A small image diffusion model, trained from scratch.
Training: muon at rate 0.014, 24500 steps, batches of 256.
Rows from block 9, named by matrix and row number. Each number is 128 + 24 x the weight over its row's rms, rounded and kept within 0 to 255. All counts start at 0. After the name is the row's rms in percent of the matrix's.
# ada: adaLN modulation (shift, scale and gate of each sublayer stacked) (model.blocks.9.ada.weight, 1152x256), inputs 0-85
ada.153 076 [151 135 152 196 147 152  88 135 172 153  99 111 124 162 112 163 108 132 173  92 175 137 137 145 160 126 104 155 120 151 151 144  87 102 150 115 132 172 126 106 133  99 110 127 157 162 171 133 107 128 126 113 145 138 148 104 140 104 134  98 134 176 123 143 129 117 129 139  87 141 134 157 129 108 136 111 149 138 113 112 127  98 101 120 127 114]
ada.154 089 [ 88 131 134 156 188 148 140  91 121 118 126 125 150 131 151 112 104 131 110 116 171 162 153  83 124 151  89 147 129 145 111 124 163  78 129 165 181 139 128 140  81 150 146 205 135 141 108 160 108 132 165  96 135 197 141  81 136 108 141 116 145 144 131 164 149 142  36 121 108 162 131 115 124 155 158  94  86 158 137 106 110 115 105 144 114 153]
ada.155 081 [161 127 141 119 111 154 104 121 146 122 177 147 162 147 125 114 116 125 158 134 129 147 148 151 133 160  79 128 122 128  95 143 118 117 128 134 137 100 146 175 158 163 160 162 148 143 168 119 133 133 142  92 134  80 103 162 139 132 106 156 131 147 118 106 138 162 153 175 116 112 111 129 100  94 131 170 122 121 125 109 178 135 113 158 164 144]
ada.156 084 [133 133 126 123 107 128 162 109 129 136  67 130 162 141 164 127 106 112 179 103 135 119 149  77 143 106  85 137 158 103 101 185  95 148 145 135 131 117 135 121 148 140 102 132  92 106 115 115 119  97 220 135 139 159 132 119 130 117 104 122 110 159 144 118 148 176 130 152  83 159  97 166  97 131 118 119 122 130 144 101 162 133 105 136 133 125]
ada.157 079 [ 33 119 139 114 157 102 136 107 118  59  60 125  85 118 108 103 122 116 129  85 169 101 138 144 136 136 134 167 160 158 118 133  96  83 138 137 138 118 103 153 158  98  89 125 143  96 107 110 119  91 125 136 100 140 133 110 126 135 123 104 145 108 124 142 137 140 116  91 116 162 112  86 120 111 143 149 126 115  61 130  99 143 112 126 137 123]
ada.158 079 [126 118 105 133 157 113 124  94 162 121  91 135 113 132 119 178 128 127 152  95 115 145 111 103 138 122 166 123 118 106 147 154 159 117 120 103 110 102 112 157 111 136 101 131 132 113 125 120 111 127 118 127 115 126 138 123 158 151 131 113 145 120 142 166 138 151  67 102 140 165 127 103  83 140 119 132 118 130 124 172  86 111  88 116 176  71]
ada.159 090 [138 128  71 112 156 134 126 133  64 162 118 129 111 135  86 172  99  89  98 116 130 128 117 116 114 152 105  97 136 157 123  92 144 140 107 121 123 143 119 108 128 136 106 124 132 102 109  95 117 122 104 117 137 222 127 111 149 145 103 108 131 116 126 115 122 117 128 104 150 178 169 121 127 118 151 138 140 179 103 139 111 124 140 115 112 112]
ada.160 088 [157 152 155 152 163 144 133 129 153  73 104 121 120 130 139 122  75 101 154 137 126 160 179 152 147  77 147 127 119 116 135 153 149  94 141 154 182 122 128 114 112  96 123 104 145 135 106 130 172 147 127 114 136  41 130 127 139 140 147 151 131 145 133 143 120 116 122 116 126 126 115 136 153 114 119 161 111 141 128 110 145  66 123 114 157 134]
ada.161 077 [134 119  76 173 179 136 124 116 152 162 102 110 123 162 127 200 121 124 155  88 136 126 131 149 166 161 136  78 142  99 110 128 152 149 111 133 129  80  92 154 136 126 132 157 140 120 110  87  86 133 175 162 107  79 126 145 168 152 116 131 145 138 171 154 153 117 105 109 121 109 114 154 148 123 125 111  96 102 136 121 135  72 121 117 111 120]
ada.162 077 [127 121 137 111 150 111 114 134 147 118 102 117 148 134 158 107 172  95 102 130 133 146 112 139 116  96 109 115 156 139 160 118  94 102 117 104  95 107 114 181 153 136 133  82 112  62  90 117 120 119 127 121 148  96 135 120 117 128  89 109 128 119 136 116 137 115 186  96 121 157 124 153 119 116 113 113 156 154 135 144 104 148 104  81 108 112]
ada.163 088 [151 151 132 162 148 130 158 129  87 146  91  90  98 135 152 102 152 123 185  82 126  97 176  95 124 176 148 144 135 131 132 140 142 148 159 158  96 131 123 150 125 105 153 135 118  99 139  84  99 136 102 111 110 181 145 129 108 127 109 116 164 148 106 151 120 140  92 112 147  95 166 155  98 128 141 116 137  98 108 134 166  98 111 132 169 147]
ada.164 071 [102  77 124 118  85 109 154 121  91 118 120 177 145 116 146 140 153 148 162 100 137 119 131 143 117 132 118 160 108 131 115 101 151 104 144 111 126 154 168 159  96 167 124 136 120 143 156 157 137  85 133 206 130 136 163 147 148 150 122 172  96 133 110 155 141 119 128 128 120 124 173  93 116 125 114  82 144 122 112 108 123 165 160 149 108 147]
ada.165 097 [166 130 103 138 135 128 129 123 124 132 143 153 134 112 126 115 107 134 112 152 124 127 131 143 173 180 115 106 142 135 115 115 123  99 125 109 131 125 144 120 155  94 136 128 105 130 145 134 149 168 129 162 125 232 110 130 139  72 118 122 169 140 106 124  99 121  32  96 121 148  97 136 107 169  94 118 151 143 139 153 132 125 111 123 120 115]
ada.166 081 [172 128 143 131  59 186 119 142 122 109 135 129 139  74  76 123 154 137 140 182 108  89 120 110 112 156 176 120  98 148 143 123 144  97 119 100 143 163 127 121 129 175 123 113 121 140 157 163 134 104 102 155 131  41 146  96 110 122  93 156 142 166 134 117 113 106 214 131 111 144 118 117 100 152 108  82 157  95 132 149 133 113  87 113 168 125]
ada.167 058 [136 138 125 154 145 158 133 140 154 114 177 126 123 146 147 170 154 145 143 143 148 111 121 172 111 134 118 115 148 137 119 141 162 156 150 126 137 188 150 170 157 117 139 131 120 117 130 153 132 124 173 160 112 158 114 153 134 172 119 156 128 136 113 187 162 153 187 153 132 132 169 142 141 149 132 132 123 129 147 113 181 159 158 147 124 117]
ada.168 081 [111 124 133 197 117 131 116 135 135 152 129 115 124 111 137 122  79 131 150 116 143 132 130 100 135 130 127  86 132 146 126 105 102 135 140 122 133  90 115 152 146 142 112 140 123 135 115 131 153 112 140 158 112 139 108 107 106 129 187 122 139 144  93 157 129 103  83 108 104 186 167 117 126 135 180 141 160 115 114 117 108 113 138  89 153 150]
ada.169 098 [128 109 130  99  84 137 101 162 119 120 110 121 140 111 136 118 131 125 138 123 105 132 127 114  81  80  74 128 130 128 103 159 119 117 145 111 151 133 126 113 168 102 163 153  84 121 114 102 125 111 152  96 134  71  94 142 125 157 135 143 130 140  49 123 120 107 235 158 105 125 165 137 109 112 159 136 118 171 136  90 129 120 127 132 129 157]
ada.170 080 [141 142 107  85 138 137 112 140 108 129 143 166 154 140 132 138 134 128 124 112 135 139 151 129 122 183 126 146  64 158 182 140 165 110 149 137 150 132 121  80  76 130 135 164 130 110 160 118 147 155 156  46 146 128 102 112  93 142 128 108  98 135 155 113 125 130 117 134 103  98 119 103 192  99 159 133 113 130 163 124 104  86 121 155 154 152]
ada.171 076 [142 148 179 133 104 164 143 118 139 109 155 128  82  99 110 108 167 110 128 121  96 156 126 122 123 114 124 143 114 117 134 137 150 200 128  95 124 133 136 118 110 163 109 121 111 116 151 157 153 106 121 113 134 152  95 153 108 141 128 150 142 145 118 134 130 100  55 132  99 131 131 158 169 151 122 151 162  82 142 133 112 140 145 109 152 120]
ada.172 085 [117 126  93 135 179  98 181 131 119 164  58 147 120 147 118 108 133 162 139 121  79 164 123 116 126  84 109 155 113 134 160 130 113  97 128  87 129 111 136 167 147  98 131 110  80 134 118 141 109 155  97 123 138 125  88  88 114 129 138 121 144 111 116  98 130 140 160 100 133 146 157 130 160 136 136 120 130 147 155 114 138 109 174 139 110 134]
ada.173 080 [107 121 150 144  93 137  85 117  93 161 121 121 126 147 163 136 156 109 115 101 168 145 108 109 145 119  98 107 130 159  86 119 116 160 141  86 140 101 147 160 144 143 122 139 134 104 126 137  78 107 174  79 137 164 121 140 115 132 107  75  93 142 112 136 146 134  61 125 169  83  62 124 125 146 105 118 107 136 137 148 133 147 154 113 153 124]
ada.174 088 [141 107 171 132 137 135 116 130 134 160 129 147  98 134  63 135 135 105 115 134 110 136 140 102 118 130 103  93 115 119 137 160 100 146 123 132 143 111 145  89 121 112 149 135 112 143  98 123 126 158 149 132 141 195 118 141 136 157 179 110 139 115 145 128 112 102  59 113  86 152 130 134 139 121 131 142 122 165 109 143 158 138 181 115 125 111]
ada.175 080 [146 154 148 110 150 127  93 137 115  86  94 142 173 126  91 135 119 137 153  75 115 195 152 108 110  99 127 154 139 147 126 125 124 170 153  96 129 126 132 121 118 169 142 127 132 110 139  73 109 132 131 145 129 130  96 136 122  92 189 112 143 137 106 149 152 152  90  81 154 154 109 135 138 101 158 144 102 141 114 166 142 107 145 103 134 122]
ada.176 078 [ 93 106 143 155 138 121 123 127 113 151 156 137 154 103  74 142 134  98  99 130 114 114  96 122 112 122 131 135  99 131 106 138  84  97 145 126 131 174 117 180 145 126 105 106  90 157 112 122 117 132 142 209 123 148 165 145 154 151 145 123 142 134 114 125 149 182 177 122 106 162 124 125 129 140 114 154 135 124 141 167 105 119 123 120 156 162]
ada.177 073 [115 125 109 126 158 166 135 123 112 109 119 120 136 144 111  94 107 117 112 141 150 126 121 158 112 117 136 134 180 112 132 111 110  97 131 164 133 111 144 121 137  87 140 133 137  83 114 125 111 122 125 145 110  78  87 132 129  88 161 137  83 130 143 140 134 128 158 127  80 104  63 128 130 160 141 140 182 100 129 109 132 158 130 137  72 154]
ada.178 075 [120 123 103 124 118 138 107 123 126 120  87 158 131  89 125 143 155  68 131 100 157 148 134 134 122  98 141 104 145 135 112 119 144 108 127 150 111 114 151 141  89 137 108 100 124 158 147 107 138 116  82 105 130 195  88 101 142 166 116 113 128 115 112 150 108  70 137 142 118 109 109 142  76 130  87 101 179 136 128 108 136 111 115 142 117 146]
ada.179 079 [109 155 105 137 199 150 156 135  97 141 112 131 106 159 122 116 107  95 179 132  82 126 190 131  79 153 106 146 139 146 141 168 123 114  99 122 122 118 119 146 107 114 141 145 115 117 125 119 163 105 170 109 147 205 160 159 139 127 155 103 145  92 124 174 138 132 119 112 113 135 105 100 151 109 147 131 113 144 120 137 128 113 132 144  83 121]
ada.180 067 [139 151 115 172 158 111 134 114 140 168 122 130 141 112 100 115 119  97 202 123 144 144  96  99 162 108 124 123 100  62 129 111 118 165  86 116 170  97 134 117 141 149 146 157 130 116 121  99 143 112 143 144 125 116 106 173 157 135  96 135 167 126 108 122 109 168 148  72 123 111 123 117 156  98 130 103 100 146 109 149  98 117  88 119 122 116]
ada.181 085 [155 134 133 160 142 115 135 134 137 134 146 139 123 108 165 127 134 136 118 111 149 152 142 120 109 166 129 161 139 151 141 110 156 152 110 121 123 115  79  80 130 139 168 122 138 111 113  71 105 132 118 134  99 131 154 115 112 119 150 138 153 125 125 163 106 102 162 106 141 159 125 116 166 121 147 172 136 142 107 156  98 154 103 113  98  61]
ada.182 083 [130 122 165 136 160 144 100 162 165  65 109 127 165 122 127 163 114 163 180  88 135 117 133 118 138 117 127 153 145 125 144 144 173 134 116 141 129 128  95 142 112 138  81 157 106 121 125 117 131  94 115 148  78 152 122 155 116 134 116 128 128 115 116 104 134 121  52 121 117  95 128 107 147 147  94 159 168 124 181 161 126 124 127  79  80 145]
ada.183 067 [ 92 124 135  91 119 124 109 126 115 123 132  91 135 131 108 166 142 139 119 129 143 123 125  77 141 140  93 137 115 137 163 142 104 142 137 111 147 105 109 123 144 114  79 150  96 124  77 142 137 107 135 163 158 108 114 133 139 142 170 114 128 147 109 109 120 123  59 116 140 133 135  71 132 126 102 136  71 163 156 120 148 131 119 119 170 164]
ada.184 082 [118 112 109  97 127 139 135 110 138 104 119 142 133 121  88 183 109 118 127 109  75 158 141 143 103 150 144 121  97 131 103 141  81 131 125  70 140 135 112 120 119 127 156 114  91 102 137 147 119 123 131 161 112  65  87 153 124 110 150 149 111 168 144 114 189 122 182 124 132  93  99 151 150 149 135 144  93 118 100 106 104 106 134 160 110 116]
ada.185 089 [101 137 112  72 147 144 126 117  83 119 105 148 144 133 109 128  96 145 113 100 130 131  99 153 124 129 166 128 148 125 136 124 149 131  99  95 147 114 117  84 115  92 116 161 150 120 137 129 125 105 155  57 134 250 123 159 148 108 134 129 111 158 123 142 100  93  56  86 126  93 147 131 131 151 120 104 124 106 131 158 141 164 102  91 125 156]
ada.186 078 [140 160 144 156 119  96 131 146 182 137 103  79 130 117  89 133  77 134  73 124 110 133 126 148 114  97 118 156 131 111 126 108 124 157 127 143  89 143  75  84  94 107 168  99 152 166 125 131 122 150 138 157 115  53  91 108 118 109 171 129 114 176 117 120 132 141 184 145 130 147 163 104 136 137 136 122 121 150 145 123 122  96  81 134 143 129]
ada.187 082 [113 140  80 132  69 141 120 104 147  81 154 137 158 110 124  84  94 133 103 167 149 162 164  69 161 135 134 147 105 129 124 159 153 148 151 118 167  84 134 115 111 134 147 127 136 125 166 168 164 130 136 147  85  87 100 119 123 118 104 105 107 134 121 125 139 143 129 157 106 106 133 130 116 105 128 135 117 176 171 120 164 142 116 165  86 140]
ada.188 081 [117 151 131 135 129  93 122 128 139 168 115 164 122 170 158 101 114 178 120 115  97 131 109 106 142 157 153 147 139 114 156 124 110 163  97 132 111 122 161 141 115 154  92 139 125 139 109 124 128 153 169 192 144 104 154 134 140 175  90 114  84 106  59 120 132  92 157 111 164 160 144 126 115 104 131 127 149 172 142  99 113 130 145 149 115  90]
ada.189 087 [129 148 138 105 120 114  97 130 142  93 132  52 163 156 108 110 100 129 136  88 132 123 145 139  96 144 116  90 139 126  78 118 130 135 145 142 126 124  92 139 103 131 161 140 119 145 120 140 137 116 171  90 120 183 142 110  77 145 121 134 124 114 118 160  94 103  51 145 162  90 165 150 143 105 100 169 124 130 157 115 152 191  96  87 172 138]
ada.190 074 [115 122 106 106 149 123 153 128 153 123 157 152 149 110 134 160 106 125 114 102 109  95 106 150 147 149  99 119 135 147 133  92 169 142 150 141 127 111  98  91 102 124 146 116 152 120 111 136 150 154 149 150 128 107 140 112 134 166  99 121 155 135 116 113 128 112 177  95 125  89 182  90 145 118 151 114 135 152 136 133 169 162 123 170 165 133]
ada.191 081 [128 115 111  87 143 158  76 103 142 125  82 142 130 145 107 144 110 122  82 121 148 126 140 103 102 164 109 104 162 140  96 143 164 125 129 102 169  78 118  71  89 139 109 160 146 160  97  95 154 154 127  77 104 154 116  89 139 173 121 123 150 105 119 171  95 162  41 111 113  97 140 100 128 130 106 123 118 163 146 113 154 126 114 111 134 144]
ada.192 138 [173 155  97 110 164 120 105 126 121 124 140 160  85 150 142 105 153 116 114 107 150 118 122 100 133 108 134 113 155 102 146 143  99 155 162 136 114 105 160 142 133 142 112 112 154 133 104 128 159 125 165 123  68 126 167  77 116 146 112 117 155 120 117 129 105 110  17 140 115 115 155 104 124 146 103 148 161 143 100 127 118 138  99 134 130 154]
ada.193 126 [112 157 143 102 132  85 128 136 134 139 129 179 170 101 182 165 172 155 121  95 146 114  74 104 127 160 150 115 162  90 182 123 131 106 161 139 100 130 137 138 153 110 131 109 148 174 105 134 146 138 113 130 179 147 164 136 149 122 115 135 125 130 108 110 135 146  82 112 140 102 173 134 121 134 164 101 149 133  99 127 103 114 140 103 155 122]
ada.194 136 [114  96 120 141 157 143 115 117 152 141 123  99 139 168 139 147 113 108 103  76 170 114 133 132 123 133 120 130 169 139  93 121 154 135 164 126 116 125 138 227  89 136  94 134 137 134 150 116 135 130 172 172 114 172 122 145 176 138 154  69 135 136 135 161 124 101  83 115 165 114 112  82 116  91 154 172 124 139 139 145 164  92 124 130 100 109]
ada.195 126 [101 115 136 151 104 128  92 107 118 117 103  89 136 129 126 159 185 114 137  87 129 118 106  93 117 119 150 134 151 142 160 113 158 142 135 116 110 147 122  63 148 133  96 106 135 106  79  90 111 121 150 117 165 144 139  99 119 168 122 103  80 117 177 150 117 141 137 107 126 170 148 103 150  99 131 161 129 187 113 103  78 152 146 134 108  93]
ada.196 152 [153 135 145 123  84 115 140 150  95 149 110 152 136 133 138 182 152 157 135 146 117 120 130 121 119  96 151 112 156 113 124 146 107 115 121 136  60 140 158  99 134 137 113  98 137  99 112 150 158 122 181 113 115  49 128 116 127 136 141 137 173 145 119  94  91 137  13 139 112 153 104  93 107 157 113 130  99 106 120 177 152 117 121 137 102 127]
ada.197 126 [111 154 117 136 128 118 146 145 127 154 159 123 154 143 160 173 120  98 152 159 147 102 169 125 143 130 108 121 147 100 139 143 151  93 117 115  86  83 113 103 152 144 135 130 163 115 136 128 146 118 142  96 152  81 114 116 112 108 115 152 141 115 117 117 160 125  80 149 132 117 131 116 100 161 145 116 112 159 146 146 137 183 176 117 118  97]
ada.198 142 [144 176 140 112  85 107 143 111 125 121 142 143 131 111 113 130 129 102 106 140 143 116 114 128 148 121 116 143 107 114 143 143  98  96  99 139 122 109  90  97 112 160 149 145 158 132 148 145 146 125  98 130 122  85  82 154 114 182 130 150 134 116 117  96 142 111 165 121 141 140 122 108 124 154 163 137 160 167 153 142 105 132  94  97 142 112]
ada.199 124 [137 151 136 153 129 133 155 145 132 156 142  90 136 121 134 104 123 137 107  85 110 111 117 127  97 142  92 166 103 142 129 115 109 126 119 135 112 136 171  92  66 146 119 135 124 136 130  92 123 138  85 124  80 143 101 120 133 148 154  99 128 132 143 145 136 159  51 160  80 126  93 107 161  91 126 145 119 136 125 136 117 119 128 118 157 103]
ada.200 114 [140 148 133 103 165 117 110 116 113 109 158 113 128 111  96 127 141 110 119 128 128  96 137 109 114 140 147 142 158 125 103 117 118 112 162 120 121 103 106  45 136 118 140 107 125 129 135  89 107 101  76 110 128 135 120 144 102 119 100 141 142 129 109  96  88 126 154 140 124 144 115 155 143 114 158 138 101 191  92 165 144 138 195  89 108 106]
ada.201 143 [144 147 134 105 118 124 157 128 114 172 138 136 139 115 126 105 136 162 121 161 171 111 116 104 113 142 131 132 128 158 174 136 118 168 163 102  91 168 101  93 159 106 153 141 120  78 114  98 143 137 147 119 116 172 141 123  94 134 128  83 147 100 120 115 112 123  73 136 107 121 118 103 121 173 110 122 141 171 119 102 147 140 172 110 116 150]
ada.202 128 [130 114 115 165 185 129 157 117 137  69 106  85 115 170 143 123 122 153 118 138 115  73 113 107 133 130 161 116 107 127 115 138 128 160  98 102 143 130 128 206 155 134 109 128 100 178 125 129 158 107 109 161  95 181 144 158 147 124 136 116 166 110 124 159 141 153 143 129 133 103 120 104 171 142 167 123 145 117 144 128 169 123 111 141 109  88]
ada.203 128 [125 137 136  80 127 124  87 157 130 133  82 116 107 116 132 112 143 182 133 149 115 164 116 100 140 160 130 133 127 109 186 148 123 107 110 151 130 108  88 112 115 159 103 107 126 116 143 140 118 155 169 119 163  96 154 148 109 123 132 156 125 150  84 134 100 160  92 131 128  90 181 119 132 132 143 126 135  88  81 147 112 121 157 144  70  81]
ada.204 147 [140 146 135 164 158 124 128 106 129 102 107 151 130 135 153 128 147 122 145 126 112 111 125 109 145 116 144 138 138 133 121 125 137 145 141  96 147 129 107 198 109 132 150 146 131  98 104 151 154 118 116 176 127 118 130 108 145 161 138  98 145 110 118 142 182 150 124 151 147 137 122 149 170 116 115 122 142  94 140 107 145 122 122 131 146 127]
ada.205 134 [147 138 122 122 192 114 130 126 160 122 126 111  85 118 112 132 165 166 107 128 157 123 121  95 144 104  96 141 143 138 119 111 171 136 126 125 144 139 130 194 111 113 139 129 122 137 117 127 145 118 140 149  86 197 104 113 112 117 123 127 145 145 133 127 128 150  61 162 129 142 127 154 153 183 133 114 165 137 106 146 161 120 118 128 115 138]
ada.206 116 [132 135 143 152 196 154 144 143 131 146 149  92 152 130 121 106  97 155 171 138 120 103 158  87 104 137 106 107  99  96 119 152 147 106 124 124 148 134 145 124 160 104 123 102 133 173 147 165 114 114 132 116  86  45 118 115  76 115 108 116 134  84 144  87  77 108 108 116 128 113 150 142 102 104 143 116 130 148 138  85 119 136  80  92 145 139]
ada.207 131 [114 146 155 178 168 111 119 115 157 109 149 144 152 117 143 115 128 146  82 101 140 101 129 105 121  91 137 128  99 101 155 126 129 157 175 115 140 142 169 216 149 139  87 147  86 143 115 145 153 116 158 160 149 145 127 140 138 124 136 128 110  97 122 148 111 152 115 117 161 107 152 166 129 163 118 124 139 119 140 128 167 124 145 139 121 142]
ada.208 118 [115 152 129 102  78 130 140  88 105 137 171 129 111 155 104 130 111 122  93 150 121 110 126  93 139 175 159 110 132 110  90 121 138 154 107 140 135  99 126 110  94  99  98 120 134 174  96 111 103  98 120  83 108 124 116 138 160 157 149 141 116 134 100 172 127 119 126 134  87 154 117 111 132 119 172 120 123 140 128 129  71 112 102 124 107 114]
ada.209 112 [152 114 104 123 123 150 119 124 108 124 124  92 103 132 127 115 137 142 111 133 131  97  66 154 122  36 110 101 107 134 136 150 151 158 143 120 134  88 103 152 182 106 121 151 120 148 113 153 145 110 136 134 110 158 130 138 161 155 144 156 110 121 106 113 161 138  91 142 108 102 122 146 105 126 150 136 145 116 135 154 169 147 138  97 120 130]
ada.210 159 [105  90 128  66  82  83 146 133 116 119  99  88 102 144 128 107 166 110 138 109 145 159 130 121 117 136 118 138  93 110 150 103 101 141 149 119 134 136 131 113 139 117 152 127 110 119 108 104 104 137 173 177 177  72 128 146 107 112 128 147 121 138 105  60 149 129  44 137  98 104 151 118 137 132  90 138 137 112 145 109 156 146 141 126 128 143]
ada.211 109 [138 132 114 131 107 130 129 127 132 146 113 131 115 117 180 152 142 113 140 140 172 169 151 139  96 135 192 127 126 112 123  68  97 103 144 137 125 129  96  94 115  89 116 115 123 139 131 128 118 121 171 113 138  87 155 150  85 111 161 136 101 163 115 116 133 110 106 119  90 129 163 114 142 120 109 133 155  98 133 143 105 125  71 144 122  99]
ada.212 114 [138 138 131 133 173 140 141  94 135 113 157 108 140 125 103 156 135 173 147 126 131  60 137 145 141 179 127 109 167 124 153 146 147 124 179 148 100 141 145 129 154 124 137 154 143 197 151 167 178  94 139 142 140 188 123 149 145 130 149 152 140 162 130 160 104 143  79 123  97 149 141 158 142 138 134 114 135 143 181 135 171 116 104 135 116 160]
ada.213 134 [117 127 176  93  79 121 165 127 101  96 133 170 144 122 125 123 144  87 115 123 105 135 145 114 109 143 139  89 142 127 132 111  88 129 129 150 127 162 125  97 144 148 169 163 151 143 130 125 138 156 113 151 141 143 125 134 122  94  78 109 132 124 111 161 102  82 114 141  76 160 103 114 147 121  83 154 121 117 123 158 135 126 132 125 172 142]
ada.214 116 [162  90 126 180 166 108 160 130 165 125 120  97 118 105  98 122 143 138 130 122 125 127 132 146 152 110 133 150 147 127 128 137 141 112 136 142  89 136 148 182 133 136 106 151 123 141 107 150 150 120 164 175  92 157 116 119 181 136 141 139 135 148 128 177 119 138  88  99 132 134 139 149 155 132 102  67 136 108 112 125  94 130 125 122 126 114]
ada.215 102 [132 143 166 132  96 117 144 138 131 135 157 126 129 121 140 149 144 171 126 144 176 127 105 157 138 172 145 110 151 113 151 136 131 141 143 147 117 147 133 143 123 113 119 133 131 124 121 125 121  87 143  96 131 154 178 121 104  98 114 145 157  98 118 129 155 169   0 119 144 129 135 120 163 130 124 127 110 131 124 135 107 170 158 117 168 141]
ada.216 165 [ 95 122 154 150 146 124 136 125 127 109 116 138 118 152 121 143 139 158  77 120 121 108 115  86 119  96 156 144 138 128 116 118 135 122 145 128 142 136 137 166 103 156 135 144 130 146 142 141 174 149 183 154  95  84 114 121 154 146 158 107 152 123 126 141 170 134  57 101 158 116 109 121 125 107 145 126 137 104 133 148 133 108 101 134 146  83]
ada.217 135 [154 100  82 157 132 110  85 150 108 128 152 136 158 165 143 140 123 166 132 127 117 119 146 122 134 140 152 153 138  88 156 117  95 109 149  89 127 162 142 147 132 132 141 147  81 138 146 123 123  95 135 119 129 159 144 102 131 133 123  83 106 177 101 132 132 111  90 132 137  72 123 107  99 153 111 158 109 150 164 135 113 147 162  75  70 161]
ada.218 115 [151 121 119 128 122 102 159 120 174 114 122 138 130  98 137  97 133 130 130 150 122 131 147 131 126 127  81 121 118 126 162 119 139 172 110 101  94 126 120 106  83 132 115 100 123 143 135 104 158 115 115 144 154 109 153 152  87 172 111 170 190 157 123 139 129 120  83  89 136  99 123 137 131  80 130 142  96 121 129 113  96 121 116 117 132 128]
ada.219 133 [ 99 138 136 191 150 108 128 115 177 129 118 155 121 132 178 146 144 142 145  80 114 127 136 128 132  76 143 160 113 135 118 117 136 123 130 110 128 128 108 238 113 139 139 140 123 112 110 120 129 127 166 172 121 184 124 142 156 101 138 134 127 145 112 134 162 147 128 114 100 129 131 147 154 155 132 150 128 156 128 124 127  95 112 135 140  91]
ada.220 149 [ 96 105 116 172 146 150 124 118 159 149 127 128 109 144 141 133 142 136 116  96  79 129 120 138 130 137 106 158 168  89 127 109 141 136 133  87 123 134 149 174 100 127 131 107 146  98 124 104 130 110 139 174  80  71 154  98 143 142 156  88 159 141 121 149 137  90  83 117 167 122 144 141 142 103  94 139  78 112 133 120 142 112  96 112 108 109]
ada.221 095 [157 139 143  98  99 138  96 109  94 111 114 124 143 127 121 145 126 161 167 166 177 149 116 111 171 112 138 149 136 127 140 113 128 107 113 119 109 179  80  85 168  79 128  90 127 138 118 129 140  93 135  81 119  60 168 130 130 125 145 134 144 115 102 103 157 108 165 126 130 136 123 107 101 145 144 115 129 108 147 152 157 119 103 120 129 144]
ada.222 140 [158 141 152 158  70 174 142 106 138 146 148 151 134 171 148 120 147 101 139 128 157 188 103 122 171 143 180 145 154  92 160 140 126 143 140 146 126 114 142  97  82  86 166 139 153 101 123 101 116 133 130 177 160  84 157  83 111 115 108 111 151  84 143 118 162 134 151 220 137  98 100 101 188 109 122 128  94 155 123 155 122 156 150 141 125  99]
ada.223 151 [ 79 134 119 156 180 135 116 122 151 123 124 130 119 140 153 149 128 143 117  99 129 108 129 111 129 105 149 161 130 127 123 106 106 156 106 117 128 130 118 188 143 153 132 142 117 156 114  95 131 134 188 168  82 145  97  95 162 123 140 145 132 123 127 150 126 133  86 140 112 135 136 123 117 107 129 133  97 119 123 160 132 124 117 139 134 121]
ada.224 097 [ 94 152 148 107 163 119 132 150 119 124  87 142 137 139 170 146 109 134 144 134 138 134 106 141 161  91 160 126 139 131 141 115  89 115 154 139 159 153 169 159 153 160 134 138 102 137 123 121 123 105 163 138 113  80 167 142 143 143 156 119 152 139 144 164 160 159 107  98 116 165 141 115 193 159 126 111 132 115 129 142 137 141  84 130 115 123]
ada.225 096 [125 149 138 209 178 150 127 119 158 164 130 128 109 136 144 114 129 131 119 133 156 121 108 122 144 157 151 118 109  90 153 146 157 142 100 135  98 128 153 165 166 129 115  89 126 159 116 132 132 164 171 135 149 116  95 152 160 139 166 142 166 115 137 106 154 163  78  93 129 176 151 130 129 123 142 113 127 140 125 139 158  99 163  96 107 150]
ada.226 103 [138 133 109 123 200 121 113 130 156  92 140 141 121 147 103 118  92 151 138 113 107  76 108 162 121 136 126 158 137 114 111 130 133 131 138  99 157 103  88 185 147 191 137 146 119  99 111 121 129 128 166 140 138 161 110 151 162 122 128  93 143  75 107 148 125 135  26 121 141 113 125 156 148 107 146 167 147 122 141 148 131 102 143 126 138 113]
ada.227 113 [135 147 128 134 129 120 128 128 114 189 124 111 115 129 180 139 118  88 165 142 135 102 154 106 125 142 148 115  93 110 123 116 110 167 113 165 141 116 135 113 125 150 101 135  81 105 151 126 114 126 152  65 108 151  92 145 121  86 110 132 124 103 114 135 142 148  70 125 130 100 101 127  99  94 148 115 130 168 130  84 130 122 119 131 101 118]
ada.228 087 [121 160 109 113 139 145 125 107 116 119  91  86 147 149 124 122 126 108 118  98 159 149 112 161  72 158 169 123 110 129 123 122 149 104 164 146 123 175 109 129 138 152 112 138 129 109 105 138 103 116 139  76 194  69 120 107 164 118 113 120 134 149 131  85 137 159 118 138 173 206  92 174 164 132 124 109 112 168 107 189 138 102 117  91 118  95]
ada.229 127 [114 107 138 137 139 119 105  96 131 115  72  87 119 131 124 152 129 122 123 142 136 149 104  85 146 108 133 163  99 118 136  95 127 128 154  74 149 139  94 199 141 155 119 138  92 112 118 131 123 112 141 145 133 157 148 101 138 163 138 131 125 110 102 149 158 129  74 149 151 139 118 152 136 140 115 101 137 149 102 157 133  81 124 130 107 114]
ada.230 135 [119 165 126  99 146 123 112 115 107 110 155  96 111 113 145 153  83 128 184 120 125 181 130 165 118 122 160 117 139 112 116 120 143 122 149 142 180 134 164  45 102 155 124 148 139 100  93 125 121 133  97 152 127 158 115 121  88 132 160 159 121 147 161 118 144 105  75 113 107 123 166  95 126 125  99 128 126 135 107  92 139 114 132 125 125 136]
ada.231 120 [ 81 152  95 149 166 140 159  88 135 127  67 132 133 185 104 126  98 101 153 102 134 117 118 124 128 124  84 149 100 116  96 143 147 134 158 110 159 160 143 164 154 122 106 140 131 132 109 159 150 128 195 184 124 157 109 116 184 134 130 108 151 123 121 151 147 138 112 122 142  94  96 125 151 138  99 123 121 110 153  90 155 132  56  96  91 131]
ada.232 124 [144 145 125 158  85 147 111 130  76 118 122 141 113 100 107 129 115 138 142 151 144  87 152 152  99 135 117 150 139 142 132 113 159 121 118 127 134  72 112  41  97 120 117 122 154  89 153 108 136 100 127 100  83 115 139 125 122 134 146 134  91 153 127 158 116 124 168 149  89 162 130 100 108 138 147 118 175 114 116 110 139 146 154 127 162 144]